Rows from block 6, named by matrix and row number. Rows with one number belong to one channel. Each number is 128 + 24 x the weight over its row's rms, rounded and kept within 0 to 255. All counts start at 0. Numbers have three digits each. After the name is the row's rms in percent of the matrix's.
# filt: filter width-3 conv, dilation 2 (model.blocks.6.filt.weight, 384x384x3, standardized in use), inputs 152-170, a 3 kernel for each
# gate: gate width-3 conv, dilation 2 (model.blocks.6.gate.weight, 384x384x3, standardized in use), inputs 152-170, a 3 kernel for each
filt.220 107:147138109151104100117094097116142107103109157152080154108146113165149124152116115136164109063165147143135140126113148119125130153129107123084139127111095119158068120105118
gate.220 102:075161150103142114134113077091111113085138141125149122125125142107101127138105106103115107125140113128134112159147149164123107117085145095165169161127099130147103163164138
filt.221 110:140154129102106137134112081117086144130116144148126082150134126097139100131097173133105176144153131139113170103090141115093116143122102128145131135133092120158128157147102
gate.221 120:110127134162156115125111129142172121135134127131069119145134117150113139111127089098128138114147104160117133126125140138152154166111119097120135121143143104142130138133111
filt.222 115:163137118075180166092116143149183116100119129131158112154141112106120148117143131085102157138120134115159196136118151165135120128109127194120115127098153149115126123126145
gate.222 113:125116118140167145153115078131124150181145165116096107126154139115119122131164117131139075124126100145141128147137091163129150067137149138108122149133161147138135131129175
filt.223 096:148149129087112102128115122155152130106136207171170123161138121112145148151137129153147124084145107139136178115110104147099134131074098115184163135107090137100098148151120
gate.223 097:160113131147135120142123127151165109106131081115107144110137132076100126094086164132140077124114138079102080118166121106166136132119122104119097133115100149152120122153151
filt.224 098:074143151098127125127075138168124082130131162129131116107105164152114106125139137175095155144122136123165127154150115098110086115132117148125092124136137116117117101173098
gate.224 098:146059137124154126115131135181192146126174164124144146169142151178114071145148123122138134161119096128109098137109114122151141129111124125154171117131165144101122164158141
filt.225 103:061117145060101148081087130179099121143134105109149137114150121125141182139149131158147173096130140176154138126123164156117088166156137161119125096115127109142122105165142
gate.225 107:123125123125129132081129115129127113115156124064079106111131126124113167116134139093108126135113105148133107142147120145131133171165159112084129147102152122135139132093106
filt.226 103:107158085148136124114134063132104089109153138128118103118150140111131111148145148095157103125099138130085113118135130140102147145165182100107108127132162143108101138125136
gate.226 102:158142143106157107120125139160168096129155105112152127141159133119104129140105133129152124134136129110127146134185127167121125101136136131165116134150118144149111099125104
filt.227 091:037130172144066095099122105118127089129130061141118103130156143148142128123082157116080105094167109131135127100142160110113107117139158138164162136094115108116113119131161
gate.227 100:092115141160141147086138115177150139113142155121127124150152163071124138151108113121122146137102151110130134163136117201122122153130142156125123126138116115141111096081073
filt.228 092:123135155159057117159145117108141107093119128126155160147068108155129126079109108150176134119100134136129112114136158101109141119152108125203118114091143125140130143149155
gate.228 091:134137146151124138121120119127101106117158121175098109125114124091098114150157167155120120115105146136118129121127122127120119142149143103179114150117119123150159159130118
filt.229 095:146134128099137136110088135137139120107114139093109119123109159109138111179170127078145172156139146141137100139105119117129131111145156164150152124156121144096125126104110
gate.229 097:085151134123128104087133121172154119101115126131132112164112127108116152152103104103078149137140129123130135144119086142160132097155131146111079111088115169184173158117121
filt.230 109:083091135125123125114091119137130098148104139107140134148111148183162105150099127142133105148163109125110152118122138125133101132166135161111154141090163130146124123118152
gate.230 115:114124162145147149197129113124147129146101098163164139166138076096114090143136127151155128149097114160160101125109096131133151151153112148110139121123159113157142172136078
filt.231 108:133121138117113131130162121155111089129178090136154153120143129108117111167138113128149134174129146117098094143095154133126141132129107128157096129132083092094158121158083
gate.231 116:143105138175141185116137125104129135155166140168140120111090127105133111133129099114114155133174150113097154136145065136169160097075103155198174109134123135128102167115109
filt.232 092:108133122142167103120145147095114126093109138146127103125136124122137111142134169124131095088152137189143102103129153138123160150123147114100148208106110150118148126153097
gate.232 095:172159141123133114122098120155114134110164180170164087149125118149157153135137135127087140119131123143100056104129140118106123118139124125106123124102123158149138113120141
filt.233 099:105089144144080089101135196170100099106099119157125166151131145145115089083129139132128108125097155160117162096122129097117158123153120147105134113074158128154170131131161
gate.233 111:088117113126109121139136132157142109139149159158109123136144115151099132149162137155156136099107090122144135123093130122131115079090122151136113104127115118151162114119147
filt.234 089:113139155121121124138094126132128078146168128153191168117087102080140178114115179178154076085113111130134135129095138155113104167150131145142169134139155130107134128123119
gate.234 092:136151123164160206133130132130089100119079124122113087119073104128093162129159135087125112099092109131114109119121172157117134133142155158077147114124138118102157145112116
filt.235 102:146100130119198130133123174093133154117104126131107109161137116175161144120126141150138089066154106167128129176134123121113131130084133139113171097105151139105161099126126
gate.235 102:141122140130094140108100137148109174085138180083082105114124119138118136136141160145099170140116164152116117115153159157149127097107141126131162092124164121183131140111116
filt.236 095:124126121132097116139126138125130135165113136152155146125132127144151109210120161132136117110125143146138133089125125121127150147126147142115130141121136131127112125113166
gate.236 087:148121173152132110131080104140117112135138149110139133137117139120146169114123134119132112116103113165083132111096122114147162101101178161147139064154141142116112196117112
filt.237 099:109137149121137100096156122133140156123180133137109165111129134112127126140148149084073122110110132099109103086135135140147134132143127093158084092142084107135132149119139
gate.237 105:114107136090101126143104099136179131119143093140112083112150155113097142123118105118134180143152122093134120135141105129136105123125157141135131084157208153126136141147126
filt.238 121:092103151137114178105162109152087145085164124105159185137131115091112145098123113128139123140119140123165118130136103139156143155148123102118162151146072112113115115122128
gate.238 112:161133170135133121140091082126167169105140091088089099114158133139129158084133125114122107149134159163136160131118172107119140073124116156105120122112143168118136105097122
filt.239 098:115110114129140138142150141080150081114066119125095145109146135138122139160079114168063104151093128147133126104111106086136124136121114116145137120215116139145160103146138
gate.239 092:101150114153139144139149132095158137076089116087119161137140131130121082137104107145113127120123134160115148162167146135127147115112115159108104156090113100151114102130119
filt.240 093:135128145161128142149118129146050109130133138151132109163121144146133087126114126127161124138190085092206158133113136133120099156148097127119125154130123134106140131157148
gate.240 088:122140126120102154116149161145122095109114095120126119105099107119101151158134089122114145117109118124122087141152139168137141141083105164161146066094106164133125144138138
filt.241 087:111064151080140137138148128158111115175130111169125063150096135126149134139134158103121132091134121134150124120105124117114165114121140114137167094117170147107095102134139
gate.241 082:114115135153172162149123102140143103123124135174174097127173139093106113131093148081164141128130126098116166125153132164142112070127120119141106129120092084127148128140122
filt.242 090:115149134119121075143128119103195129122153148114125166098109092113133109106118142133074141090169104149137095151126098106182118156152109144140126105103109130092144079128160
gate.242 090:110069146147162136141162118119157115058123081164131123140105102122114104142115076107154170104109106171088096137133100157144158161114149105172129091118148115121134121131146
filt.243 100:139062131150165155165157139133152169132117103133168140131138098116147114103137118082077083136101120133140109106100134180115119123106095135104101139085095153152110129127145
gate.243 102:082148144119116119161141066109148137098127200135116155087115115135131101106145157156182174121079130123134149149110144113144128164099187155087092155143131140122148112138122
filt.244 091:141165103154079117121158113124159151132113152147127148138110131132097125136193115137147165137131136123142118103139118145110149108134113112145109152121110115150133114129152
gate.244 089:110125075118143126149104112118120136121151136160098084094118151108145152109148142117120111132149171119108155161110160138138130107160093127134093121108137143103118130144139
filt.245 103:094114088161134167149101109118109107148104140135146087108131163127178114118135148114077148116153110126091097137130099122138152119097098125077103098110150145150129112111150
gate.245 105:112103179122146124068120152138140154099093132122135082130140131139127117168166130154142100148117139143125131128107109126120132136140155112153096131090102165146115132134108
filt.246 084:105113125171137150115150157136081099123120102138152109125100109110121151112210146127103122130105121184158090122121142145131168114132130094079110119124109140101092132114115
gate.246 088:111147162118155157153152186139109108125119104114128091150065133109146080141117107124135149150134166142128128136150102159129111125146089138126147138142104120093150113129141
filt.247 110:119167065127128128149080132170106083131180134182129104118140155108123114159143121112138141095133111141131096143118133101147121147127122147147122106149146138128095091118126
gate.247 101:167129094177115140155164156107114117097120076157122111101135099117132131184144146127118100142089130116111115142140157109132134155083129149118126115136136113115098101119132
filt.248 107:103142115122115143153127110168126096132109160119111117156124139092126095108133158119098078137134107079136147124136137150133119120132149138163082179122111085095181152140128
gate.248 102:183135085112174140160112096146128107080137099156090118131155147084141145115139156065122120162119120152128097141141167136150145088097122124115154136152128155118137167136148
filt.249 093:106130134122110173115146159133125160141114128098132127113108121116127169113126098164138095142145093106189148117143141123144108101139141154118116105136116090110116099131121
gate.249 088:169118140119134113138106130126152134138140111166108156154125146162131143154115084138118143120138116103120141117145179132153136113147135135137130138128097144081133115129149
filt.250 094:147121107143132127127124132106105079099152139144094089144117126130142135103121118125151133103138156128163142135141156124137112107139117159124094145101156110104119105146123
gate.250 096:137150115155120110146206160133140140117100130142143147146149132111152133139109111126128125126144075134121138123134173184085111128139134165146109154143123088115139159133158
filt.251 110:117108175176136149131056148133123151099086146084108084132131114111140123116138138155092139145157089101147171191170097144132124125145077156076098139146128098104128128116108
gate.251 111:140096156117150090137109085158104116150164098120134103127150146129104099105121121143115142105122100106159157124135172119124137173101108140114136084109112156136134162106148
filt.252 108:085114122110129121093119196154113099133090100090157140128130150101163140106105157152145140159121148138109107137152139151147122140114157150124122170141098128141101152137148
gate.252 127:096124137079124128122159152119122152119136103132122090133120127091120155066126096066132115114107131161132107164135099143141128139114113168140163112142142084121131141116131
filt.253 109:166127111130131137133174148136117158145115124130093150117105105136161137134112104144140104157112102146135140152123105157151132122152150121187118117138094098120116161137123
gate.253 108:137112107143168127113117132180139093134133126132091133107113099106070133137120129120149151111132108143128104109155146154096127126095103109127119138132136109096130162098141
filt.254 097:170133118136104112109094182105090163092165126127106174104151103152104158136148142185140120121110124141116139104152153123126119135125126113180115110137120162123124173133159
gate.254 093:054176153109142078119178137053108118114123172101106172132159122125146136152180100128108116147135114117110136134115117130082117097116139137133162081131103140135146092125127
filt.255 091:068120139161073125118128120141136154080127116086128129142161156136118149111093118143138151156127079123129127136099141152118151159090127115135115148114098150142157111115129
gate.255 091:103134152149118148162136093141138112111100106126142107114111130138127131160156094127108122156107111151144151094108133160145128140110129124106127110173137115158155141106096
filt.256 109:128165145095085124120100121133122115160106165126133106138133130160120100155103103163146114122192141110152146116134097105090149143118087130114130133083113126104162125121118
gate.256 100:197171112120151158143142118150124121098128120089132163113084132110114152123107121125116126105124133069138092095168141145122162101126150148091107150090127124120107127136098
filt.257 089:120141140101113148093104088119121127123156141193148150125147161171128100137128097105134160118165099161128129140181117123158126129148103179130113128133147171122101136136094
gate.257 079:144159120149134127139138113151117113082152175173110105131159136138138109153124147158150160145120141146124136174144168136131153136111125107103126123143159121129152124137139
filt.258 096:116139169084091127111145099134078168118099111163114123105139159108111099126106106128175084141143077167099114139129079066139085100110101137129115156068101122134147156124156
gate.258 098:083142153093103112142082195150156093161121136104133092140161153114140132129088151112130139108099153147108151122192117136110144119122118101141150155156131121142143107147120
filt.259 089:142145115141102120134183110090119169104116134108092123146104164132160100137130050119109129091122122143135097087104140151136148127134095154148106121138120159095111095127118
gate.259 086:142148152096142135170157125133172126129094118128182165133115126148130137109123114106123165118146124111132110110122132124166183137130146094117131114145100130128128105097169
filt.260 093:101093118141157109148140128167118094113130164139135073139115135130124123146122146098159178154170108165121147189144158115139113126116141101180130141135100129102152093136132
gate.260 084:113157151161155163133132140147140141078085116136143130077114132081110140107124118133126131109103152107150109162118173153176136122109112121118078150121120140126145163144135
filt.261 107:122119139152176141111108140098177135143137094175124126120142124118115136125116137121145106153134144104128142170089097154110162137119147123151151127130165128140130167126099
gate.261 101:141097133145175149103138138121124079178155136153105127131128139138146100151091104145092136148137141107130095105159190124153161150177146169161110115158136135134115135118128
filt.262 103:141082125122104144131105080123121079153141135109185119145149134094109135118130116116077129140120137129097148099123150126112113106160138094115119130103067087152157134135176
gate.262 105:145158124146173113133103100166143122127120116126130056136115125151143137120097139143119118096134131160127124107108136134120133130162168084119165114118149151133150137146103
filt.263 087:093149125156107167133125106127133113095122129099166168147152125143177098156119133097119082126131134115144132159160148116137173102142129139125093100152123149123165071125122
gate.263 088:180155141139141142146112142111111123122112099157121099136129116120123128144080092131119091130123134144097148044121123151156173119106119110088129113136128140110115147107094
filt.264 092:164153122111128163152119149138122111170171109149066152140152117132130128127131141157119115148135150144156133151136130131133098144128112087160143126104112117132117172164151
gate.264 102:094094164114124131130117109131112129153174142108135122150121114179122144132125115085098125144152121114143133111118120110121137132148107103115165161129121129105139108153121
filt.265 114:133136105116119130118097096128121134136160132148080095135157107115075153141071080103136126117102168187130155129117117123096085152064117133137098154126098109095082143122120
gate.265 112:152118104160117157090147171115124100110146131137132105123121120143157119148122138168131098100130142122104113146149084160118181161133174125112115124149180119133129113077165
filt.266 100:132152138087140158151129098111135143101147114138169138073089110096101194125099060099114138146163092149095133106158146123131119146126173173101120116124113112078102092164108
gate.266 098:140123098142114117135144157174105176120145138099129147075133104123171143092105113126115113106173111107145121156131140117131133149139088072112104119138129153149155180155103
filt.267 123:120078106155123159071100168145133069123077140152123149138095125137146120095129104140123113072116156114139145105135162145109160123152149080141107151141123074144128085136131
gate.267 115:156183143092116175126168164168084130148124148128132146168113113169169124129107116163157113129117095136106157142148134116118153099086143160122105157136138125124096155109179
filt.268 095:108126099145084122130119133121140186152132122123124117137083166104122131177152153105145130156134127166148112148091171110145114105172095114147122121178115150087136122176124
gate.268 102:172177128122129113120143127054124140145085149118140135115135152136133103097113147152127080104104119139140123113110134156159161114105113133108136156132084122126096142136098
filt.269 103:116141120117125144177112153167114144099146141094108109103108108107157136140150132104102177147155089120094134153150133153121109115100138165123119131140134099120098093133100
gate.269 106:120104167144154149127105127116108120123147162126111136096147164128134162125153134124131092092122136125130123097144152116136120145112158081116080133144135141138121129148144
filt.270 100:145134148161130128134105151133114109174137124078113143162164136104135141102140147122150123141161123144146151123145090109134119107084120182110090127165132121124125139121119
gate.270 107:151092128161157129124139113103152125120118122169119119134125106160107118140154121127078103155137115079115118151131145120150164141133151147129157104127122114112141141114143
filt.271 109:101111156127092141091150124098156096093131106183137115099149145157089127154119122096156138124181114135130122148151109123128129154141152154133078146133151171128116123111110
gate.271 114:148132093176138086127143110098110108132110129072105111120117116105120156113135125146122106159166135136097105069127129149101122128116123118115106131108081154139144135145146
filt.272 108:108116145111139159152118139121143149137109117133131148125118150091098130120138158155090083103145095137148092112106127157127095112113089134116125167133113142131120158148108
gate.272 112:126159118138101097150094113133144150119162151126157156116084112157143124139111140161171152151099122184113168129130133117090131136111129173157137100132144132133107137137159
filt.273 101:139143152109122166129148117179064126102097152111118111135137116087130138122121105116172100137128099119103131119133114143121124138091130163120114109129086150107130073118116
gate.273 096:161107134136177141156131122142150128122135120185149114128107111116138106125148168090143136124126131129103134133108136142113093120163143140155145184151116136113151106111144
filt.274 089:185129075147124126114109162178135075148129133104128122137113126158090091130131130143128101092161132149077109123133152104159123100092126102105089129167117150172124090077131
gate.274 084:173137159144144146162170145151132123143154124089094119127118118133135132138116089171131145114143116118117132170107127138167095105106141148124100123146144151110192159156169
filt.275 088:125091067119146135122174087143123136105125120160136147085135120134116129109132191140117133104104088116130079138099135150129130103121096097117112144143144173096128066173090
gate.275 092:169131138189159155119126142162133112144101126092104112141125119122114134113089124134090132127100131132092143133112140152149142154100125126140126129123113149098121107137085
filt.276 098:136114080106123105151102148086124201147137115121158119097129132140176126127121150183119123140119149142125118072099177138157120136125149085107137103118141133105143140157149
gate.276 103:162124108134097130115141098097119097098128112130154145119147106123098106162167161133135128124157126182123106159124083159137159155164104138070101137153132151116132140148118
filt.277 119:154089163106129147104114114158112124150147129064119152148097132115086141097141119154094084115138112119121116091159149150137127129150134123136138096155132178104112127102149
gate.277 112:119083092153163145166129151185111131172134149090145093139136127148174136119104113128097070144145117137142129089128138119120139109107134089084137184154132114113105133107108
filt.278 092:127172114130139091132110124145104134162124122120134120174134112131151172064105162122117115122141108126119127116101109118196119107150137085179135129102148143127156113112100
gate.278 087:107128140117136136100151155151154145166098134125152086138143127096116140120117144099147125174105131163128142137192175098146112103149116133110130103127117088135112119140105
filt.279 099:128120098116137119112140141138138122111159089139110064141138119133127119114177166150102123134142199138168138124147123123141119123097084153100169160152120141141168109126097
gate.279 108:137164133170095159149130064091069129107134104102110126168118133118111116143152107184161158121174134116119148160144128128136150123132126140169124133131138151124113155152156
filt.280 096:130103133130146135142116124121147137155151067099100123115119134077138086137129127114136148088164175093121139150132109136125102112128150171153117138134153122113105097154142
gate.280 096:126127144146092127125129189135122097110140121146136149144178134139144117162109144158140118097113127094122100199149176124120137126120114157147121132104127122108130119142165
filt.281 098:108148109165145159140114157121131090154121093152086120109107125190110117133141158153116118144132115132110131112109112137121142123136121122131137113136173118109193102180156
gate.281 105:119098159161146094182137131145154131184132099103142137122142127118084128126128126163180138120079155146110127201133160119179133159107132170125121109156131105065144117120126
filt.282 109:136098120104111151111153153150106128113094154155139136132148091122162139119146123106153114112127105144130133154126097098165135136138132117057113167143148124073140134117148
gate.282 109:144104128145155174107135143177134108138123178143125155176146091143105141109129132131149079101131092184126105140102116143107161118095128121121110115117171128135141103112152
filt.283 093:098103105130105126120116124109126121175120100120134148119091139116115085142164134158118106123109159114156132112113128136124137155121095108092131115123140132161141126125076
gate.283 096:112131137176127155141168117127079121094130113131087121136154154127132084121073110099131106132088146137152125121139114109124124110140133083125135114122084149151119160144114
filt.284 093:109123073159138130140127127136077126136138147155142129142134079158163112111113108083138112116132142139163162115128087159122135140080116124113121104145097122167123134119135
gate.284 088:170132157124121152147121153155125147173145132171103134126116126128149145085114125177124132154126093135155128113140118153193181131139131147091127117149141139121107151128144
filt.285 106:126134147073074122146132119106183156120138121129117071154129090135124094145130135121146140148103113150094106120094124104125115104110133138151118103110095123168125162185149
gate.285 106:096117116142106135146152117126122194167130151111147122126125145146148124128130068115119115113087152145117144101089115146136120116084078133096118101103144098121143123139151
filt.286 099:151120110157112138114125143081138111134122153151097156107137091160083134090097133106157123147123125096130116130129123139136113114143114135188118126083177136151117137129094
gate.286 092:137133139137132171105141117099138112154126168108109156157117164122144098151165143086102116107124133142122168132122123113134133136152114089107124151110099122084110105130183
filt.287 100:118142154132121121105119152112136086116124102099119126122124148127142207107127132148123138090103166126134099137182157122087131109121105153166112150131136176148116103122115
gate.287 093:150138150112121146090160148162130088142126153121109101181163098103127120090079159095101133109152131125131109104124157132139157110111119103122141089109095118104155114098169
filt.288 106:114116114122112079166132111129143113138159160155148099081153159103175144105167144106127122142124106106131165106104153127124109066131114115111111139140136118100150123155092
gate.288 108:162115085133083103115113154140117120133140142104118107097110129131136134163132102145098158095097122122099138141149167151129156114159127156152120162108133125097104102108123
filt.289 109:153115131100122106121149175100178139123139102124088148127119116101086140132134149148155114150089127124147155111143151146134124137125120123130098109130123139078132111104153
gate.289 104:127115094165123144196124136159132098108093124116100107132160119114120139113095113178141164122149151115132134077154118116141137108079103118148130139117096112142132125104148
filt.290 089:092068151119129160121144076139157129110129123135111130143120107088103137110189116082130129152122141106158160133124107136114138115096121112094159160095076103164146162144116
gate.290 094:152142147144143152116143132120085117153165132117164156113121125122143164155131112092122107157169112117132125091150131110090129115154136175077115145133150116131120102127113
filt.291 120:148057140123105079113151122109186150097163127147093161120139116148153104118124128180120094141121157138105164172155153129153088151146167117112102150128093067135143121132126
gate.291 106:172104154154133128157154111164123125120159100079104167139105085115131132073114114104136091139118152134082101103184130125130113107116161089122094123131133135118127134072139
filt.292 099:098124165127141107073119125100107101099147165139127195142094129108057127157150139110093172162149131137144124110139113107111138142088133111127096111120155133138137164149106
gate.292 099:132115112160108130115147148155137123143120085102130104127154153119143142116127132109129145132101134152121105145129095157122117160161112098131138148156104127116103142152135
filt.293 100:118112125136121109117129135111101130128099101126093077136123111137064123094154083165117139127142149133137121147104111147155118107142225167094191163133139167122151115082160
gate.293 100:140165142165134113099135136134123106086096144107092152132152102149140142128133126120131136117110149120115149110142109148128133132144150116108119121165135150100138121133117
filt.294 095:176107088104103093116146100132199134127105145152097117136111114100115159132119158139100144097122100100134135164110126083121133148136101148120161116136144106128173146105126
gate.294 087:140115124154097124142136177115137153128143124124154154131141145113135133127110135142116129120092097103106136157094098081131150132150153084112120105093112140094131171145138
filt.295 115:148125134109148133140139123106121110142157113127131128108121125142156135142132130117151150115141136105164103164117103124130118154110130127106154166145158146129108159124152
gate.295 116:170173160160169104133153149149144162129121140110096114142167148069119117116176130086150116122134153122128117154096097159160119129109083105103130095092095121148140119072106
filt.296 102:144107122126126133166119126147133137103129132118152160127125128126142115143102154153105076087123139133123152167071150120162120091145125130133156129139103126126107152138142
gate.296 098:115138165153147123113101100170132155128154099135158144100106107109111127108129137134117097109119129113121124093161146167127082148118140090110164114155123151156145149105134
filt.297 103:173121127155122127067109168145170148172159139147166101146085110135141115100109141095085181138157126111134125124124099115139158117137133171134105125141111121154132108109118
gate.297 109:108132141142107099119152150123123120156114090136109083102139151115169154148155088152135113116124109103136071144148136096102083138119139129090115088140138094101148085105139
filt.298 085:113160154158125109174136126105126149143098020108162117109155147123151125115090103141094172167111125129116182104140139111143096138125138134071124110044138129145114136059125
gate.298 083:111122132175156137132105154145138129116090078113142124144126122123092125142101155117111114156154130127118105129074113142161133137124151089128096079131136096128129139107124
filt.299 091:141097079111139150122150136176141090127143135108110107136131102101089132119134133064150112123120160131159136125161158116118126108140114137124091135095117112103113116098126
gate.299 100:165110108145145129116093130139136139147145194112092135122111090166117136086148085119106122095097130096101159147158123142137162105102141107134131059100158157110130088130137
filt.300 085:107149118141123109121118114199142152105142101106112193107156103132103145151098137112079119162165137103148127166126074170141179071128129143129170095104133160142129127163129
gate.300 089:113152160139120131102111135156120177106098107102132134106093105128091110134099138123133148111105191114138087149144138166177124155151110110173171080110095078149128077166173
filt.301 106:125163164147138127163109115094101111154100137116151160137139068150151122151153129128137113102111130157112144102134144137117150116100163056158113121111149113107161127142146
gate.301 115:140174139137128188087116122131114103173098132129120162154125098117138125120135144148114069145127172107157113091146120164156105160132132157177121146141090100139099126160102
filt.302 115:152120126132115132121095149150143123089158150180115128129133138084105132170116118167106111149087112128127099127142106100150131112120109104164077074152148115152142145076097
gate.302 124:148144113142114103127135158140157125178187120113153122123111139148108105147099129111117124139131142103138099154139126155138160125149134108148118095094201177155133131153084
filt.303 093:112111154100118130091119131145097173097108164159163148076155126119098106129131149116128143135120150119143111109123116185142148107153138132129153107091160101158123113110119
gate.303 099:079106107151143140132126170125155143062130155137123136132149132124117126102151164126128148103136119132111123124114157172118124093136117154134132097115140130083112131124173
filt.304 098:189111114094102175126121103116162142102112140158136168162077087178104130120114132140113096133136108117121131165138097106134102123120124114128140100142128143125127098139154
gate.304 098:111132106151122157124138143116165086114140105137099123092085096127144101188155086150136099127122110098128127111141158100119100101094093145113078157135111104132130136160113
filt.305 110:153123100141152147139097167113121108161127114118117147126121144103178116072119157145161148127137130104128159174111105115148147163116144151111104153111108154114116154127131
gate.305 099:148141100161107132127114134089101122146124137108096144110127103146119100096105140167134094164156131100137098083137122124096145146128152112081105089116126137124137121107157
filt.306 111:136119114085111141098119133142141097171128100101150125117104095103117056124171106136166138156119128170136097109128128131120150175141085127141099091120136123103142131107152
gate.306 115:128129122136115146172149139140145101120158114137177136177178137117145101106139116125112135174125128153169154091168126157112126103147116118109145082120143095108118114133126
filt.307 108:203158098147126128103151130130119096134108136124156109144152106144146161161128138171136133127092141135123123127088133154115127118150111085122149120154110136114152146127078
gate.307 105:162157145109130149121169095108148166130146155121137156148105148113106076106137160141211086137126140121141122166118147138181141116103120124147132093123130087163153126130092
filt.308 093:166104109134134125127165149165161162130089141121120103154139177126107127145068107153090114109166094135090145066113146097139153176125145113153133174119158137112119131197157
gate.308 092:160158125138136087147122110139128183157142144109095110126144122149127124150134101109125167103084158144106165119107154166122096100118138120116084120151177127135148118135106
filt.309 092:129116142088101127116146111084146131161118150117069153107106132148153100164122138135145130157157134141149141138116151099163139115131175140166119145112103104160161144088164
gate.309 100:146116126093109116119134116104140163140174137120101172122107128165093099171143167145165179085101171165148132141120161150125136170131150073116113122120117128122164105144166
filt.310 093:114114162103116146139101146199106085158095099095127189151149114137122134180122095131154126121183107134101168136117155152130157137171164137149142122133149135160156153088162
gate.310 093:127109146107125158097154104097088157117097124157148112109112115097108073151131190111139119095165150132084146149162140134155164134170117095120145121132089157144140163104091
filt.311 098:177148153101136133135126148102089161131085120144112095104148086102128120120131127091148138142128094079114140144144170140132125132138116126077201116160093103124122107123136
gate.311 104:094128128105149141119101167108146100092117103109125134111096125102105161154090108105137142107137149125098141131124155158134084111146130108083127127136130106090127122159134
filt.312 100:157116092106125162117105141081180158146126103109125148125096136105144139112132124166112119098134133149125126217144091143135152136123082151145103132096139127165110138181084
gate.312 103:103105170106144145122127104143090168145094113083113164101109130175131153148157105098149151145093147118116102165116136117169125177147131106110119145141159114122126132145156
filt.313 102:127144096143113096124102112138112109136126129100140098136114139164113134143122106102106092132106125082142170132137117137114137138144138107113145119098104122133157130165140
gate.313 102:147128150130118147136111129129099139140165119109122144163129117151134084153123132081105116155140143129101137129111141099121126117128154107132166081134111120097144158140126
filt.314 089:119163118179157096127145125152143170155134104098141160134148179123115146143144098075103138103113109109118077141148119107122095131148155156104081116096116146105121112149143
gate.314 099:112162113175157147118127114122147176111128131129171126126137108153135131110151145166162162103111109149106126167125070134129148138140084166135135133101114131129136161154099
filt.315 096:112129107100108137113123159130138175168118152112139136148096137098145111181127182111142127135123158119096099130157113167109118140131123108172101130120103188096158125112155
gate.315 091:143110145151108153171199103127168172164135107109111129108140144142124127106068142096135102130128147121143140037146152100129144121123122140150124154115113137134131145124117
filt.316 119:105120136121178124106108108100129093148114130166133139116141116101116166142147122148089113140154153154089138182138130093068137130163131147110112119150075124111157127125161
gate.316 119:084128130139126136136100165146131150080107127140152139106146085097171163099112112131116128068136165148127115123128133115097164140123110174166082110097148154149095211139138
filt.317 096:130130109150143120111123117126170089082152136119116105091150131148111121116127145124098152167145097110090156096080149140122110121119170113139119152132127151152101116108133
gate.317 097:159122179145117157164143161142145153122100181177164122122122136157130126112120115136116120084101114129125144086113156115150146079123141099146119100117137151124143164155127
filt.318 098:138136110158106128058112112115092169101098125171139103151156121124131174141139118070150125134144127098147122111100161110126142110127115142086146148123127107129113138079130
gate.318 094:184129051137131139123108086089115129121106115089083133105126154101129146116150139170122118122084143085115112103082152119121099099133113120071112167132141167117117120117146
filt.319 094:051112114145124132116117138168128137116101117119143142151144117172149101126140147121111178105148137151091117139102118148150139142136096088121131132146127110113126122132180
gate.319 087:142187133148102095109117101153129135128134131142147076116127114123190122119092080111064176139125141168139096156134081147123140128122141061117122109147158129135101175147145
filt.320 134:149161079094082097155135100185106136099151163122136145160111141157159085183109136112159160141130092100162164152122130127126137133124144146093132140119121134102145116084110
gate.320 118:127129132109124123130110123137125144112121137137164132115127098117107156124122142145161122127154142106121116135135074127123143134126102118166116117113148118156147192094105
filt.321 104:107156143158151132184113135123135120147091123109137151172140108190137092107119100156115132075149102171142126111164155147101100120123130135091131171100093106127134145147122
gate.321 101:137083161130118138088102122153130144121151106145075124079108110130149105155128130132165145127100120145108106122128125142162110122125142125162165091081094094107122145151118
filt.322 113:159097101135130174137148071107122143121094117125140135110091105142123049146096172128126139139107143120147136155148082111167136126147098128085147130125140104103138116137103
gate.322 121:090100146151169177143131134160125154156136096118064101127121096125131086112108106121110117139120138068110119126130101134125136102089105089157102100068148118083105091113108
filt.323 098:120139162132170114118152096129139124119116106119132161148141140141161097116147127066135093144150111137102130142151154164110144128139169131115124166072118109092128170121125
gate.323 102:146131127130186173105129088144172152142157104117143125117175138127103094128088140090108134092109133119123160105093167134129105110098125123115135097076068129191113146191134
filt.324 095:141099080147107123111145119122116130081131154130130097122128168144106161108159136115163145132161127141097097139099123139109123076106175146111124095146143102135150124135073
gate.324 100:156152120137123138142127137107131109134101084118109145088133144179115157111165105128140172135140148153126139115123090123109133132147167152123107115169179163115113140121130
filt.325 103:160103147117118129125131147155105160107158128082107149161138119092147145130102118136127091122086116139155156118121113121130138152123128192083092148117113135140146151125094
gate.325 103:104143134133145162129102117108126139171101152151103107118085111126147147145118141099119127133122116151127127143083132129133117098149152161093122140149126120116131097166135
filt.326 096:128124148108110107143114127141158167128129127161175116137104151128103154110137130130114129158112145118147120139126136172129129149132120108092137139138131100138158093146177
gate.326 100:152113136155107144149089160133113130103104162131132099154114127128115120133120102086116105177158140116092097093116057149152096166120130173117126103148097128135154056102115
filt.327 099:126139126119126145126126106148115137106126090119092157128123143134065117145170124137126154150071121147121091129152123117112128150120143079133098125120150125164149112159129
gate.327 082:133135132125130130106150130090155129131107138179101112117077123131094121108102128127171159140127129117128127135090111124136179108081136158112178116101153097098143125112142